A small contrastive audio-text model, trained from scratch: text encoder layers 8.
Rows from block 7 of the audio encoder of a small contrastive audio-text model, named by matrix and row number. Rows with one number belong to one neuron. Each number is 128 + 32 x the weight over its row's rms, rounded and kept within 0 to 255. All counts start at 0. Numbers have three digits each.
Before each neuron's rows are labels from the 100 clips, of 14976, where the neuron reaches its highest value: "strongest on" is what is common among them. Only what is clearly more common there than usual is listed. The data: read English sentences (LibriTTS-R).
# fc1: MLP up (encoder.blocks.7.mlp.fc1.weight, 1280x320), inputs 107-213
# fc2: MLP down (encoder.blocks.7.mlp.fc2.weight, 320x1280, transposed), outputs 107-213

strongest on: the word "you"
fc1.328:107135120086160071119163088113156121113132190136119126137124092161122102184255123129214141049101098114209121109110125116067185132103091101129113188104111160124164144104077118111125134112116095116157098105122162136155102106155129180107137128134145148143090119174027140145095128122159180180181154084190120142132122062086123
fc2.328:064093135106163064093176144094104127099152124112132198111137158093121096084125101110114128102074154117118124095127132197128099108154172121132093092163079089203177163152142126101193160112149122091105102100114117080210126165094152123112128058108114111162137115176131177111129144195140158151094151113112117090152109121071192

strongest on: the word "was"
fc1.6:072119118085142130127089121130131092136111099146136137096103106118144173125107087172099123121104145071158106133163139076168131103077124118139112130107127103127131108093121063113156170146127139119118140094110207100123158145133101143091130155132185082145082073203134132107221146204115157110110095097170147083191118113137160
fc2.6:105100139177128138111134156133127149123112153118122136126162083154132152143139064155117126156159154073142145166147171123158121225082122151139144072114151140164127056113153115086084130157135158133123158143147187147118072131168122138130140184129164109129132147163149166138129133138156103153108130083106099193089144142076130

strongest on: voice: female
fc1.445:130161129081094140159098061074152123147134107081104054186142145141133146184077084122127174174102088091167189100168143077097113161112111179102133156109125103189117106121102108160129172129121142154136099138146175118174166100134143119172161201090090099132149150115083120143096136142107121120141137151149136123101105175110069
fc2.445:129088184172147146096154143143149114113093145069134117106116111205122152119108139160151121118115186106150104166173150142127099112112095125167138160085127140126134092138138121094153118066115153152185090159144087134073055138138141117113143161077142175105113167170171163070118151140118115168123153110147112132145097086184040

strongest on: the word "his"
fc1.656:091110109111148077178127128180114122143165104114148066117095100178132078155088112098155172149078111106151119139066102134166147158076136141093133128108145134166158093166115147133121145172124122164140158107083104086171113102136142092145157143143177148116126118113167145096145122138110116142152119102189074096093142173139088
fc2.656:116154109118168143132111087108102189169117093148135176115127114091178103129116129155116118129130148143146104180137162168093116124184150172118139116150109166137147123127180109140087144132162177119132118151050119095138139119140137170090131160138109131129159130178072120129185107134132136107044157098153100183099147141112060

strongest on: voice: male
fc1.563:102093133144054167122135156148134122142157128121123152097080100101118138128117069119093227124109059147150115129181050104123094114103143169128138140112093138118134113193105104073117146198093127149194143068098173115124186106139107147137109122127081160093110147128078085099122147109116139076118161110184104115129126101085128
fc2.563:204180124111155169132115104142110131163085137059119104098121168047207144161132142110112135153052114164114095161180117118088161162122104153159150074092117097134145147102095103178039109140140106126125094201124125081122143132162128103078134131129142154118171154121104125117144089081090114090217148137127135073101111116108136

strongest on: the word "said"
fc1.308:102090138139138108167150098145163126182197126099127106122138095106138053142066100130154123113063178159124140134137153190106139145107129129127099113116123174110134110111101146144123154101136148132114126159177156081124162084146096113129206119099094086131158160108097127138125114140154175121088129191145130079140055127077133
fc2.308:121134126140065126086135103107127105136158092175091148196185094122158176094132137127123082142129077107100144144111119167125152125153174190152101060063092127107097170139211088124103127151092170152107106179133167128137154149123070107124150099139124075127137153101150168114094065104127130092086129114083138124191168165130102

strongest on: the word "said"
fc1.177:146174111072118140175148173146151120115102109114079117167143146191164151181144074119157142123140097172157071089148111149083115068124157125104099147131065079101145172127187137106103117170151120108083104091143094079189126155163107139129119117119065164135085126157102133145153112106138131068151101097133185136180070245113102
fc2.177:177161094047116109145203122136123091155118142104138131152085089075140127171150135112154138152195118148123110135163161138194098116149137116025098214070139143137099124119112121132114117135137132115159080160029195107128180130096117158154088158201122095116152117119165142107148158138118107114186107110124075122158101134120069

strongest on: voice: female
fc1.403:139159160134148145156153146142108133113125166088136081105175161098150138121144171116123153155131079134062091091143111154137106103022079135132079106145090124108108145138148160103106166132095141186207107085114135079152093131133115117116118182020133165113153109102103140095081137121151154162149103110109096132134116186115151
fc2.403:073124168084168132098147135152085127143135138193124136166162128155129125119141082127177109100083138101115169162102107192185115096188140167127054126127107147114090145135207114157088088082116123155159112110128156168126099122092070181203108164102157124116151148158116092142159136165148078153132148203134118155095158130093127

strongest on: the word "you"
fc1.532:095117103105174059135139141112148097168186214153139101158108095114170077150217157134177132121130113110200103122079123134073189144085111106124140167100170160123145122142045113106142111133121125095140105087131164127134122108191146192125137113119107103119099148169054109169127161111154163129140211095166132148112125098109123
fc2.532:086070142119155111076159159092123129134165116110179164161160134117105123073137091118113137103112156097121151084131108159137098073087149095169083125175080144159161161134178134099195147135124135095065115077077054111196113209051130108085096066111112095189151132195138168101124133161126127140135132116113110117134150123072217

strongest on: voice: male
fc1.541:094083139133090121122128134175121139108150162129113083118155159098094187144173174097144112114202084128099179120133125179076117145123137133165168107110092092113139128119083166110084143162099090153168138078185117105118089145129096078102197159073110113129106180130139131138105170191086143137107129086118110107115088172149178
fc2.541:194151143162123128141159095115111122134128078156157162183170136196148083128158103163134092136146108148140142091093102128122083108113118151134107132072143131121132155149106135132093133117164171137158144089129095145164085105097140160156132113102101172109150227084158139068105079167126110157136149156128138131123123158190086

strongest on: the word "but"
fc1.193:157167156134178124140067157138117066147174173113100113107113078138181145136142117089166108112216114107083076160107098155108109075118113119113076130158035100138151141096162054133082144172162178080140137128105144125114173151167081153143152146124113177134149123106114146143146095168131147127101129157113139101160140161110133
fc2.193:190118088132147142187104130116179135112125108138135150138101122066083096143100148119170147119200144095118159139235100074176151112081136118138130186117155129162140135131111112154082162155062135167139113160086121151154042130094138121187112156132128042149155112104117098150146136066114134155122106118154046099112146101183136

strongest on: the word "you"
fc1.720:098143119086128073106205075118140115143130182123130095160130121143140086158200143097174144077112105096201102126134109113060177142115103092108122187100152123130159130132076100136094147103118184104141111117129144122126106138150132187127146138129121127109103155169053124148120134105110136139137178081184086146129083097124131
fc2.720:096116127100144094098150125100141137083158119077133172177155172078151103088132069129106140100073138106126114094145138184127120130161169120152097064141088151165171179167144119104179164130139138070091110088086117103178087196058138124113117078121111115161144132172123178125117156156117138174113169116124104100160142110077204

strongest on: the word "was"
fc1.265:151150120103102107097111147136138124095146108126097037138087106100150172135095106144163135147161143154094109116117115090133127124106149195150063131117138094141141147151157167155132152148160127070150112149080082080135094110091142192099116134115111140129146106192100121081159119138102193073117167149137122086107106174177152
fc2.265:122158119100144089120100142117093079109154091097128158125120098136133092080110161054147132126122089109137158165206099114061129185115159196159148109207137093066131194118077140173121148143099138125053123140177203121175152111120119078118122075165093091120105101104127102147154120136123131159107159039089096114165095131143202

strongest on: the word "and"
fc1.638:119178088180118172112123080091113139104163118147192095119127166161158046070129107143084163095118130114080151087142126115156093125153125154150098129161159143069184132113158151188198089163111136168144114139111178125188067116108147107164122115123161145098113167174097116175157111128066099158100126111127133133102115148104093
fc2.638:143127145102115079101120131132151064180149123137105146141137178144089156040130146159163072127070101183130075140055087144087124159131159196122086155119113174114150154097147162091101093088115116121117143156108066136139155139077117112071144198186159115139104108112146140168138147175138133050178174157112106173118096097053110

strongest on: the word "i"
fc1.253:123141129101135062114100155128149111138132086089145079082101133098211103149112086115131127155108153045157132061103108129142146132127142111122133144112118176066103094130149132151134158171144156147114126100174203080177088132152116122111126145135078184116159116139127115126190120126145083148096132139162200094143067082146117
fc2.253:144151110146148125128129101125099133168164124138152140146120125165137106118110121155122070110078104147107155109139108204176132110174121116131170221136093160125135122113152115161160117159147179173128114142019159140115099147126127159102136140117142141131156162107128178107140144171103148132099151106128111126116114114051044

strongest on: the word "said"
fc1.535:165148157149187093147150141166174118129050100118098109135114134097144087156196160154146147069158172153127102101080142116146113099127128087121092162116072125163131104108166104091147050148085123144145085098100127138142087126137051117142205134173093143113136100077214172090085135101128164074042056147171131146119144178118114
fc2.535:108127143166125127072128116122117167137112120166086205158192180131091066114086157130171081152028116118199162099123072113182117138121155151103136133152111095129128075155183110094115169129119135155155148148144194227128095143090157146130141125078107140139183088144119060139128127169089142156087187155164129164137173131134127

strongest on: voice: male
fc1.456:120154105152067147106126122187135087136097125090188095105134121055139208135116069174102170136149132118110127170119047152099106110119151156112159148122110090129166129136131114084105110157108163160231163079095131124172129113125101139104105097191057112145115155110094142105081146139111160087135133114179131105130108077105133
fc2.456:221160156134137146108121125167114134191121140143135126121119089169148140130138158081131199152072140119088096171121150076032126137127134193100107138078116067092163181115135126197072136102120129144108136143198119043125221194171142098097130133122112103140148132143098142110159119060120145126192160142134129101128147149058167

strongest on: the word "i"
fc1.727:105148140190150112116152120136150093118204117132176102092120128063168132093173138111094140098108145130130080154091174154134140121137176069142135082120148141074173122180163087096123134217076132137123139099100133114180168094191081133134172135080074129128065173135118133147135168161090146163113162118128126075137137126056175
fc2.727:114146110154033148159091142128117100170190110137103116130143125106129159150126108131087150146168069079146175058015107150191130140097161119141076104078102076121174164095176111188126107112091121128094104133151054069115125140164091144135143081106122123142184171137122108118140151055144144063150152147061125157124208131118137

strongest on: the word "said"
fc1.521:085110111102148143094148132163128122111092131168138103110127132168123183161106164108151125140142124166161126116155135094102154148173121104115046133128057127114150144203135115070138138125107169139162114081166095093121107186123125121139087141040110124133139091151129158138097154141124087128125181113133162091151154200124144
fc2.521:108097145082084139069131095113061158107165136147130092090131139131142144134122137127113112130167143156142120135160150109150141114137158130109084094113111134070160137117064094142108137062143127144128130131141156183042116124113111133194045169130123157083139163093095120124167126177109084117131150117135182063160154143118129

strongest on: the word "but"
fc1.609:146142154151132162149105130129104106110109135078104098085127089152122088203064087118195121172148104058145128143192093119118153090097136155130035150102076142126143131119135098103144163142121202102135171132115123078189153181153115140136167162100186130124159140182139123079116136113064173112121180103140091127118072172102112
fc2.609:219152119121044205123075134093108105099108116140159130139130132148137140158102079115159137185140101092114090120141131149085087129167152185139193138136077099164168090111165082084082179165106089155158083149096076091135159105109172160126103182093108113126107120122103181091132176075141130129106095155079126125133076116128175

strongest on: the word "you"
fc1.7:121123111096164103151170094116119114150119163145114130156133092169105076180236138123223142054113131090219119115100137167100192123132118097127091169100127123157155143123086090101126142125146128094144130116132125160126097129174109212145132137145118162141063090113094158170128130136131138113157175065181084155103117065103125
fc2.7:088098129115150105086178143099087133119169134116132199110127153110108143064162092104114132111097148112141116119125130152121111095144172123110103082169081140174157152151108143103225157125153105111111084085108119117201110171073130129081138049143123136159150131152118196106126141168133136152085155131118111095145106126095198

strongest on: the word "said"
fc1.267:104125147090169082146186099140145119126140133152158093163134136122118076122174134176137145110136151150171131159101080124148130103120109075137139101147132159134155159172101107137144145124115144125088101111157075161148159114164151179141096142121055136101112113078151101167114119122150155118138158140151136131150123162101106
fc2.267:136111102102127134146179142121138137162112108155116144117118082120132164139169118085112098104096067182109156067037125133205104105158132222090074076069076087133142171154154108121170128112103116151099059119128146081118135174126100121143101098234144130156115118132089119100140110110099094152113156158111189118189125131173196

strongest on: voice: male
fc1.55:081176121164096110098124123129130120124180123114137093126091091155151101170098119044079196155088029145137152132077092151103145160085087141134139158108147101148153135135145162149141133233125193145120173148092123126133154121141116094127153165172172172112114149148170108124167131154085132144089118105124083107102153138164108
fc2.55:095141153104085149169115105142105161165113101148115177139151119099130123131158120117137115133067143138166074121151116096100146156164154148120142090148160174128151163099158117145034111119134158113097135118081104048098111102117175079046161128143122148116116160135101120161183110171112111139101115117106084119089150135118083

strongest on: the word "he"
fc1.519:109154114099123133169163141145170091117085109095139091090120182097139166144155105138124143143145122109113173088106104182112143142143142117140105181107147112162135155095113133152170136097116101153125121105098091113137058160153140106152149142093075112132093122082157135171099111126066112116117071085095135095093119158197119
fc2.519:154134127140096155142160156151133121149162087152141110157146174146113080078123120127120120159079107130163071132096090087142127142130125172105111055115136119140067162118084122111078131084119103141159161177155127177121129093113159102083084158111155155152160206136109123183129102109147147119094147121146142152121161148125071

strongest on: the word "his"
fc1.329:100134120113137097098108129100107093118118093080135065086082146109171079141100104106112201126100147085131197092067080139123131158099130092104123121113107171030119103142129119168124101194112188179136125078117174119165122128167151098108143130122109139108118081127136149109167139119171083163123142153125136110147127094128098
fc2.329:100155128150128114156125127136113118164148131120126132159121132126162110104119137135117062121031090141089125106106125128161121135157130110109130200162141181124142122142159110141111139135132157170108129131040076078078091126167135107098136146147122126131127185117127109102143109181112147112080134132141091133124141110085086

strongest on: the word "i"
fc1.314:135148118115097142114130147136065099128069104113214102101097154101176121107143097117107154159132097132140098096084077167111142142141057138130136124122152170090124154122153090137146116173179171154116162112172159118165123092162131128102135158170118069138149135125090136157166103156157084149117137139133151162123113133130114
fc2.314:170180111144105119132134133173122167161138073150142157134071104124137126154119150098138078120158095097107154110115116172145137075134115147161110131135118152101085154095136132142116144115129159144146115139091132104186027175179156096094158234103149097124167173143152106133138157143140156144117147078120114109115162159106088

strongest on: voice: male
fc1.513:127172100099098151125124121108160095106108113163071080100136150072126137103087126069140124157158157196133119138125098091147116208075153127127177088159082109088110171172163098127130142196120073079115103159102103116123074134125130117115083148079119116135162125126078129138121138133116075187121103175112110070108132151160119
fc2.513:076107140143141174142115140085117086155140122182178085154125071131141095112132092095108116087169087109101147071142082164082141088128155134126133062160156211099156197136055160118255098133103144111141138129147156116071155142112170059106129129145150143144080171129137123114150127120166172138118142130183086135064108197180160

strongest on: the word "she"
fc1.59:191114126094137111141120149169157108036163124138095078163194120102145122178146193138115162123123137135138106140093055105139146186110170096135103142088130127146095146158068161069117163146128184131119158106131106118134146203175109115147159133087087142151120170150131071123089150140135126113156100147119157124200143175145139
fc2.59:126081136119108132153112136054116105057128133093120087119150113048159042192097148091159133147135113086070175142185161089166087079126122138121120093173158160103080120104138098149110077137107156136127106154107125136166056144175124101098114048150115092111132146137139156134173143093175099121126081089145118118124158098121200

strongest on: voice: female
fc1.605:099081133086133160139177139124121118139083115122147114197146075143142078164155092085138105088134142146201094120099150108136139123080088135136131123099123071124173156116188170154147173120134104139146156084117131126109139113141153188113166093096159115116131106146084152152116123176095119120149129079130138161184139191086157
fc2.605:147134132159085117125174139121091149131176159159158220120123123063094105090113128056136079107108182107134100122159080121153122172126103165115119143219089185165096179106168115118208129109125090195160119109077152128186134147126144099108099114162126139148129115136179131121169139227085156140120131124090068175127129142072100

strongest on: the word "you"
fc1.763:087111121138139136177160126152150079127170146131179106146133103145137097159102174141101116083170107151141111107120198122098157163126106111145073132124105140120137134067091112137173157117110099167167124130057103141185114139180124162109157148092106131126124140096102144179143119128058161102063098124109158080147147213084111
fc2.763:063141120160124099152107123138138123129153123123106234145086104154138100090123133081128070172136155087084096146168135090105138105160105127138078123165158165081118179103113109115148067091193117179119126109110095140118050147122052145092174103106140107140118085176189138122101170149100111204131132132116104157099203140036138

strongest on: the word "you"
fc1.77:105085118118158097141250072121113111166126122086184090142133127181157091174197098129141102088131127108155120164088081101105131130101104097194123139077138119136147119097157126102135146091112128154159104091097091123140150175188147177124163179113080128102151167141144132153069188115153132120106158097170138153088082124080154
fc2.77:114112090127086139108189140094136156107155115101142098160091115113128116102084098131075145121067096125112133110106159090168145156098147129122098145115119081119145139123107108099167141139152103109083133101153052095116063148090155152193074094060103100141101214124117184138129115110132079144046186100154089159183124191145173

strongest on: voice: female
fc1.615:137088112121135109150119107097125129089093155108156052142160131138163083117135119115114126111140134131092141125121123150153183127135120073135121147099172123171168151098132128134064097111097117094123105137098123077121086104085088163088130186109116116146146142147058109163119140073118153196069097209139149119134134204127139
fc2.615:110067134151053116152130098090156143115114148133157152131142176103097062115142160120124116134137115164135155139133162121189153081063118155142066191139126125139092168120145141134078154151136162096150140103135146145149026148111143167140128123083129144124120175128122108154063039182117114108084147136134094119111118118138165

strongest on: voice: female
fc1.598:165116132118062137170149076177127133075130160138146093089138091096102077183085066119142066133111122124151182090123148167143190099107140151117130159175141086184169118164108218122120161180211107086105099097143162099182092195127177104090176103087139049126131141141100151143102198133101115140162168137178149084146068213162093
fc2.598:200116136146180093124109104156061106122133124143090121126112142151135148104095124130158164167099128097118151167104136133099141180170094112187124121096092142140135159146128074150106131125166171085127118100142129147151147118093166131106181210069133093100114139129143170131119181124125148080119114089114124145167152143032099

strongest on: the word "the"
fc1.508:142108138119087097113128150151144115100125109113149100091092108045109193150103108126110194147095153118204109113157157168028139104100114069098069127077155111120188119130138116153156079134174166143079111104098141090120120100096104109110153118125121088110145119075197195137142107141064152100082091142187089098140128158127193
fc2.508:140158115098064083150120097159185084181101176069129127156124106155190146121114089182139090115093079129122135129159093165104161172030145151168125211085116141155135188143156138108110099139151116163125119126088170149120150123100101098144099157138137131137122187116089111175140131055129124208136142165068108087072125147153126

strongest on: voice: male
fc1.67:122125142148168130097115151084110115124130146160149091133132096180138144116130136159153139118163095132150136134110231162079180124058140107118135135102076157144098096107120094132137107140181126159101089066159117093145177179120120156124090151083125084148118118121068159185141096218131131151096161124167128195130098167196182
fc2.67:105134135127131129118128104119102199122135140118121169165140147148084151046155106079121120167104112126034152096124142133093130056144104135144099093153041101104129165130154144154067117075114112096132158140163112154082100077103038109124122119113114192119104135118153153142129128152132101117161145146121165121148111121083170

strongest on: the word "was"
fc1.427:122114114107133107096117116133136102102129137122097125136150128145157114159155131103141221166098067132190115160118126141122133128094132137158145169146086092069080098073123087063123111183132097132176078100122192126124174083136071145125156122077123078108173106088118068075174098149092165088123158104183176099123103155079140
fc2.427:127137117148119171097155146113108110091107123109109093106127168107172105157149157086088082175091102080081151131061134118056128132101129066146134083138046180154095156135148124126099075124147154162129092115138073102044060140184076118110120148111144167103156160075141125123136134094117121065076125082122056155106162123106098

strongest on: the word "but"
fc1.201:159177124152135151097071098085107095109152208061098049134126141188119109222117103114158122145185096095091109151136128143112168119070120117102120184145071107189138180128138038136161132160121169109136169130144113086129171171136075144107151131111147143142113129108146090152140140141110136112073084111096102119144093177174086
fc2.201:157107087130090151149131151124161067094160108169130088085113182058103083218142146128163148165164068116132134115125143129136145067143123161128090133143098099142122127110149149130033095130117130100094090155146063107087121121072095131199112163150096100137078120116108145172099168124103119154167104105139136134139174165250141

strongest on: the word "he"
fc1.570:098144139128109142150118112142133104145111123093202121101132121153088128141154110127106147127106084119120122115119096193132129131083088106148139162110093161106139155125127133097153145130094168145158133138110130098146122093177113082107132077157114086131173147139089154124156174139141138109155125144131110055172147130143110
fc2.570:106176125146137153106081124159140101152129124240120159132158149101195141207096120160153159122109112101146190082090122117106161054142140141120060099090125130127086105094084133130169136149138154104131125130088089099140106058172078142150096134135136149099147171082157130131136109172135109163097132110134115078083145193123062

strongest on: voice: male; the word "with"
fc1.574:146157115132084128126099063212081133063146143127162123091061107128148143102130094122133209126174203141139118179096049117182105135198172162069192135161134144117127102077087114146127148126153095124164133096121063143126136109093110150115161161115114159138081117116102089144157099058116126117105145189193144097145100145119120
fc2.574:085114153116142162117130132129070131186120137089134033139080170171131141118142110164136145144138092088086091124090123135103141103133138138046163093189116083054103167111061102137135136170115149088132123131167197073119118095143138133139150111143099181129110101091137116188151083087178148111183135163128093134051155077149219