{"spec_augment": false, "tokenizer": "char", "encoder_layer_scale_init": 0.1, "encoder_positions": "rope", "text_encoder_inner_norm": false, "max_steps": 16400, "warmup_steps": 1640}
Rows from block 2 of the audio encoder of a small contrastive audio-text model, named by matrix and row number. Rows with one number belong to one neuron. Each number is 128 + 32 x the weight over its row's rms, rounded and kept within 0 to 255. All counts start at 0. Numbers have three digits each.
After each neuron's rows are labels from the 100 clips, of 14976, where the neuron reaches its highest value: "strongest on" is what is common among them; "loudest" is the band of the loudest frequency at the time of the peak. Only what is clearly more common there than usual is listed. The data: read English sentences (LibriTTS-R). In brackets: how many of the 100, against the usual share in percent.
# fc1: MLP up (encoder.blocks.2.mlp.fc1.weight, 1280x320), inputs 64-95
# fc2: MLP down (encoder.blocks.2.mlp.fc2.weight, 320x1280, transposed), outputs 64-95

fc1.19:103132057144144194154142159173123114236183108107212084093119097147159164109109142220098156112128
fc2.19:103114102117131140130127159074128155159223118128094110028098098118109135109136110180181149205147
strongest on: the word "you" (35 vs 14.4)
loudest: 250 to 500 Hz (48 vs 12.2)

fc1.53:101144124194104146136123119116115119136158134134122104132058112068141106162096112158141166132086
fc2.53:077132144157152163121111095083118204165180118104110110118139113173123081097156137117159107160125
strongest on: the word "but" (25 vs 9.2)
loudest: 500 to 1000 Hz (36 vs 7); 250 to 500 Hz (33 vs 12.2)

fc1.180:142120091171115111118079118140133111118108176111203103107121099142109131097107208113145152083109
fc2.180:115124067155132124095160136075151093129143164123132127165155175078138147114183150130223135171105
strongest on: voice: male (95 vs 47.8)
loudest: 250 to 500 Hz (31 vs 12.2)

fc1.496:091120114136117161060172195114112181095142145086119193168146123094142115140146142111178145090131
fc2.496:174136108166137104122153127057129160129144102134111153155103092086128215116112084155158105150188
strongest on: the word "the" (85 vs 49.3)
loudest: 250 to 500 Hz (37 vs 12.2)

fc1.697:152084136094117121111157098114121099132089150133199151118165097148132155072162188152137176113129
fc2.697:139065105157130111123144126143117151125118039108109158145121111134110073160113119128128088108151
strongest on: the word "not" (38 vs 9.2)
loudest: 500 to 1000 Hz (25 vs 7)

fc1.568:113176118196147128118200090147152128110092167137149038203178082111095071148081088128110084079109
fc2.568:107123106126102151126120141088129166125201159104083123104125084123141131183124136142160107134082
strongest on: the word "be" (27 vs 8)
loudest: 250 to 500 Hz (34 vs 12.2)

fc1.492:121088109108108070119178141152131127087113119144105087107134153089085170127142093160108148120216
fc2.492:142046149105146149145101123150140164138107139047142095127160132109121109080127084142116130147193
strongest on: the word "she" (31 vs 8.4)
loudest: 2000 to 4000 Hz (45 vs 2.2)

fc1.191:103053134112142163109110112103127157136182161192162125144132168143094165166134110087090132111067
fc2.191:123138164141119077157113182160152227148183170149090178064153162110157092083169116150115096090139
strongest on: voice: female (88 vs 52.2)
loudest: 250 to 500 Hz (64 vs 12.2)

fc1.468:119121049156115145133123138160095072156116087117149110146124073109145134115080195113113131087165
fc2.468:121124137138170188143132152155104136129207082105133109089105112073087132103093151137148166103143
strongest on: the word "you" (35 vs 14.4)
loudest: 250 to 500 Hz (38 vs 12.2)

fc1.506:103111090128130172120107138134159124097095138136156072131144107125104218166181121082194166099087
fc2.506:180140131130136092096151142151149099141122159164111140122115180087114139127165089111124141132058
strongest on: the word "you" (35 vs 14.4)
loudest: 250 to 500 Hz (47 vs 12.2)

fc1.535:134169092179101165139137175134116125134221152132151187086163123154090122169080134188171170138134
fc2.535:155169150177165135125151139098114113138207078183143189128147120094118142121062162140125128081126
strongest on: voice: female (80 vs 52.2)
loudest: 250 to 500 Hz (47 vs 12.2)

fc1.502:162108169158119146147118113137123176127068146096114117141164145159092137096076173117100136186140
fc2.502:190129099093148120132117124162147138092203117137143094188164126063119108086093147126116104078143
strongest on: the word "with" (27 vs 9.1); the word "we" (25 vs 4.7)
loudest: 250 to 500 Hz (32 vs 12.2)

fc1.201:143172117176110160141153143130113087153150138162103136120145135189098142138124161054104072166163
fc2.201:145154136131181169128155126152124149134197053145143037147181122101168149145082149187152093162127
strongest on: the word "we" (38 vs 4.7)
loudest: 250 to 500 Hz (41 vs 12.2)

fc1.299:132128125157070235103128120162160162144170159085201158199143129156155171081165132042159178125143
fc2.299:047118154144111115139132182131143192119114186123108114105118135132146127128108120077093140089143
strongest on: the word "was" (34 vs 15.5)
loudest: 4000 to 8000 Hz (32 vs 5.1)

fc1.418:140124143181153175134085108137138117108100098151078110098146169188085139175106139115125106174130
fc2.418:078107096115139165111135167118119165146251095111160164122151072082127180119159140116135084128131
strongest on: the word "was" (35 vs 15.5)
loudest: 250 to 500 Hz (49 vs 12.2)

fc1.743:137119137169110114144151154115087095152155131177085128066154159138078110134121121084150100244130
fc2.743:083131182164162110061151136109090161148222109117063085133156124126142084077112125128152110149191
strongest on: voice: female (80 vs 52.2)
loudest: 250 to 500 Hz (44 vs 12.2)

fc1.752:145123074136094146116151142163138111181133152102169075164133088100134118117143194107143095070132
fc2.752:135105142131122154151139157153124099133202083142100072073142090109144167138128130176181123161139
strongest on: voice: male (95 vs 47.8)
loudest: 250 to 500 Hz (49 vs 12.2)

fc1.410:112086144143079091203131173129109090188118078129158139101131104161151134167162147066121064127131
fc2.410:134136144120087139118117113119165125159122122126143108167133090118181120122150139047126131080109
strongest on: the word "i" (49 vs 20.3)
loudest: 500 to 1000 Hz (58 vs 7); 1000 to 2000 Hz (30 vs 1.9)

fc1.607:103052123128066114186121139137122109183110118131164099105125116189156143142151130083116099109122
fc2.607:135128133131086135161129100110158176169161124134113093151159125142164120138128131046112134118107
strongest on: the word "i" (53 vs 20.3)
loudest: 500 to 1000 Hz (50 vs 7)

fc1.40:090103161159106136181149121146150182191060086175150085185164159092165149199150122060082139084087
fc2.40:089107198122130132161090120117132193124168093067123086182156103154131134150100137049123148136089
strongest on: the word "i" (47 vs 20.3)
loudest: 1000 to 2000 Hz (36 vs 1.9)

fc1.314:135184094116145107086125132163108191107155158075084192144130138100147063148091113150201088027121
fc2.314:190146174137144126151171119103161133093190102151077161156100139118125187144123110163187119134140
strongest on: the word "the" (75 vs 49.3)
loudest: 250 to 500 Hz (55 vs 12.2)

fc1.236:114188164218134125055114095120109122160158124121105112123126129096150119102136107192133150090111
fc2.236:155116160134098097146161171124138228189127072103119168166113123175116127155183114155144127155208
strongest on: the word "but" (30 vs 9.2)
loudest: 500 to 1000 Hz (50 vs 7)

fc1.356:179143112173108102165118094104148092099071107114153094107142164114116109193117174094110114066038
fc2.356:109117094151176175126169142126152096148185063143101082122131127152131107137079193155198110137183
strongest on: the word "would" (29 vs 3.8)
loudest: 250 to 500 Hz (39 vs 12.2)

fc1.268:100092127120077082144130120106100101123143138114146129157074148161126168074100185053116149140120
fc2.268:089130137140100104141166138187178179139137130119126115101116159129146151124089183116154135184182
strongest on: voice: female (84 vs 52.2)
loudest: 4000 to 8000 Hz (51 vs 5.1)

fc1.520:162123148190137107099130095127184140197105082113096138187167140178133158136190135141173127118085
fc2.520:147079107103150119135146100064139108099122167075192131134154097088118129118152133125121133122167
strongest on: voice: female (80 vs 52.2)
loudest: 250 to 500 Hz (46 vs 12.2)

fc1.328:185228149156135181094128107145076144119147080151148118166117112158146137131117100132139160101135
fc2.328:115131111154133145134154113119100139188170096140119126169132138132165150127080103105177149079135
strongest on: the word "but" (56 vs 9.2)
loudest: 500 to 1000 Hz (34 vs 7)

fc1.137:169096109105127165148169104093101108048077177082147066120130189146087166168083164046146127173142
fc2.137:176134110104174163142157123116155190125211096141131047152173121149163077146096160161118095144145
strongest on: the word "would" (26 vs 3.8)
loudest: 250 to 500 Hz (48 vs 12.2)

fc1.523:105129134185101156128149169118207158123125124071111104126045128157121108128122099137125091104129
fc2.523:186117103125075099121132160146145242146118131157095099147125110151138116149078116122142114176134
strongest on: the word "be" (38 vs 8)
loudest: 250 to 500 Hz (37 vs 12.2)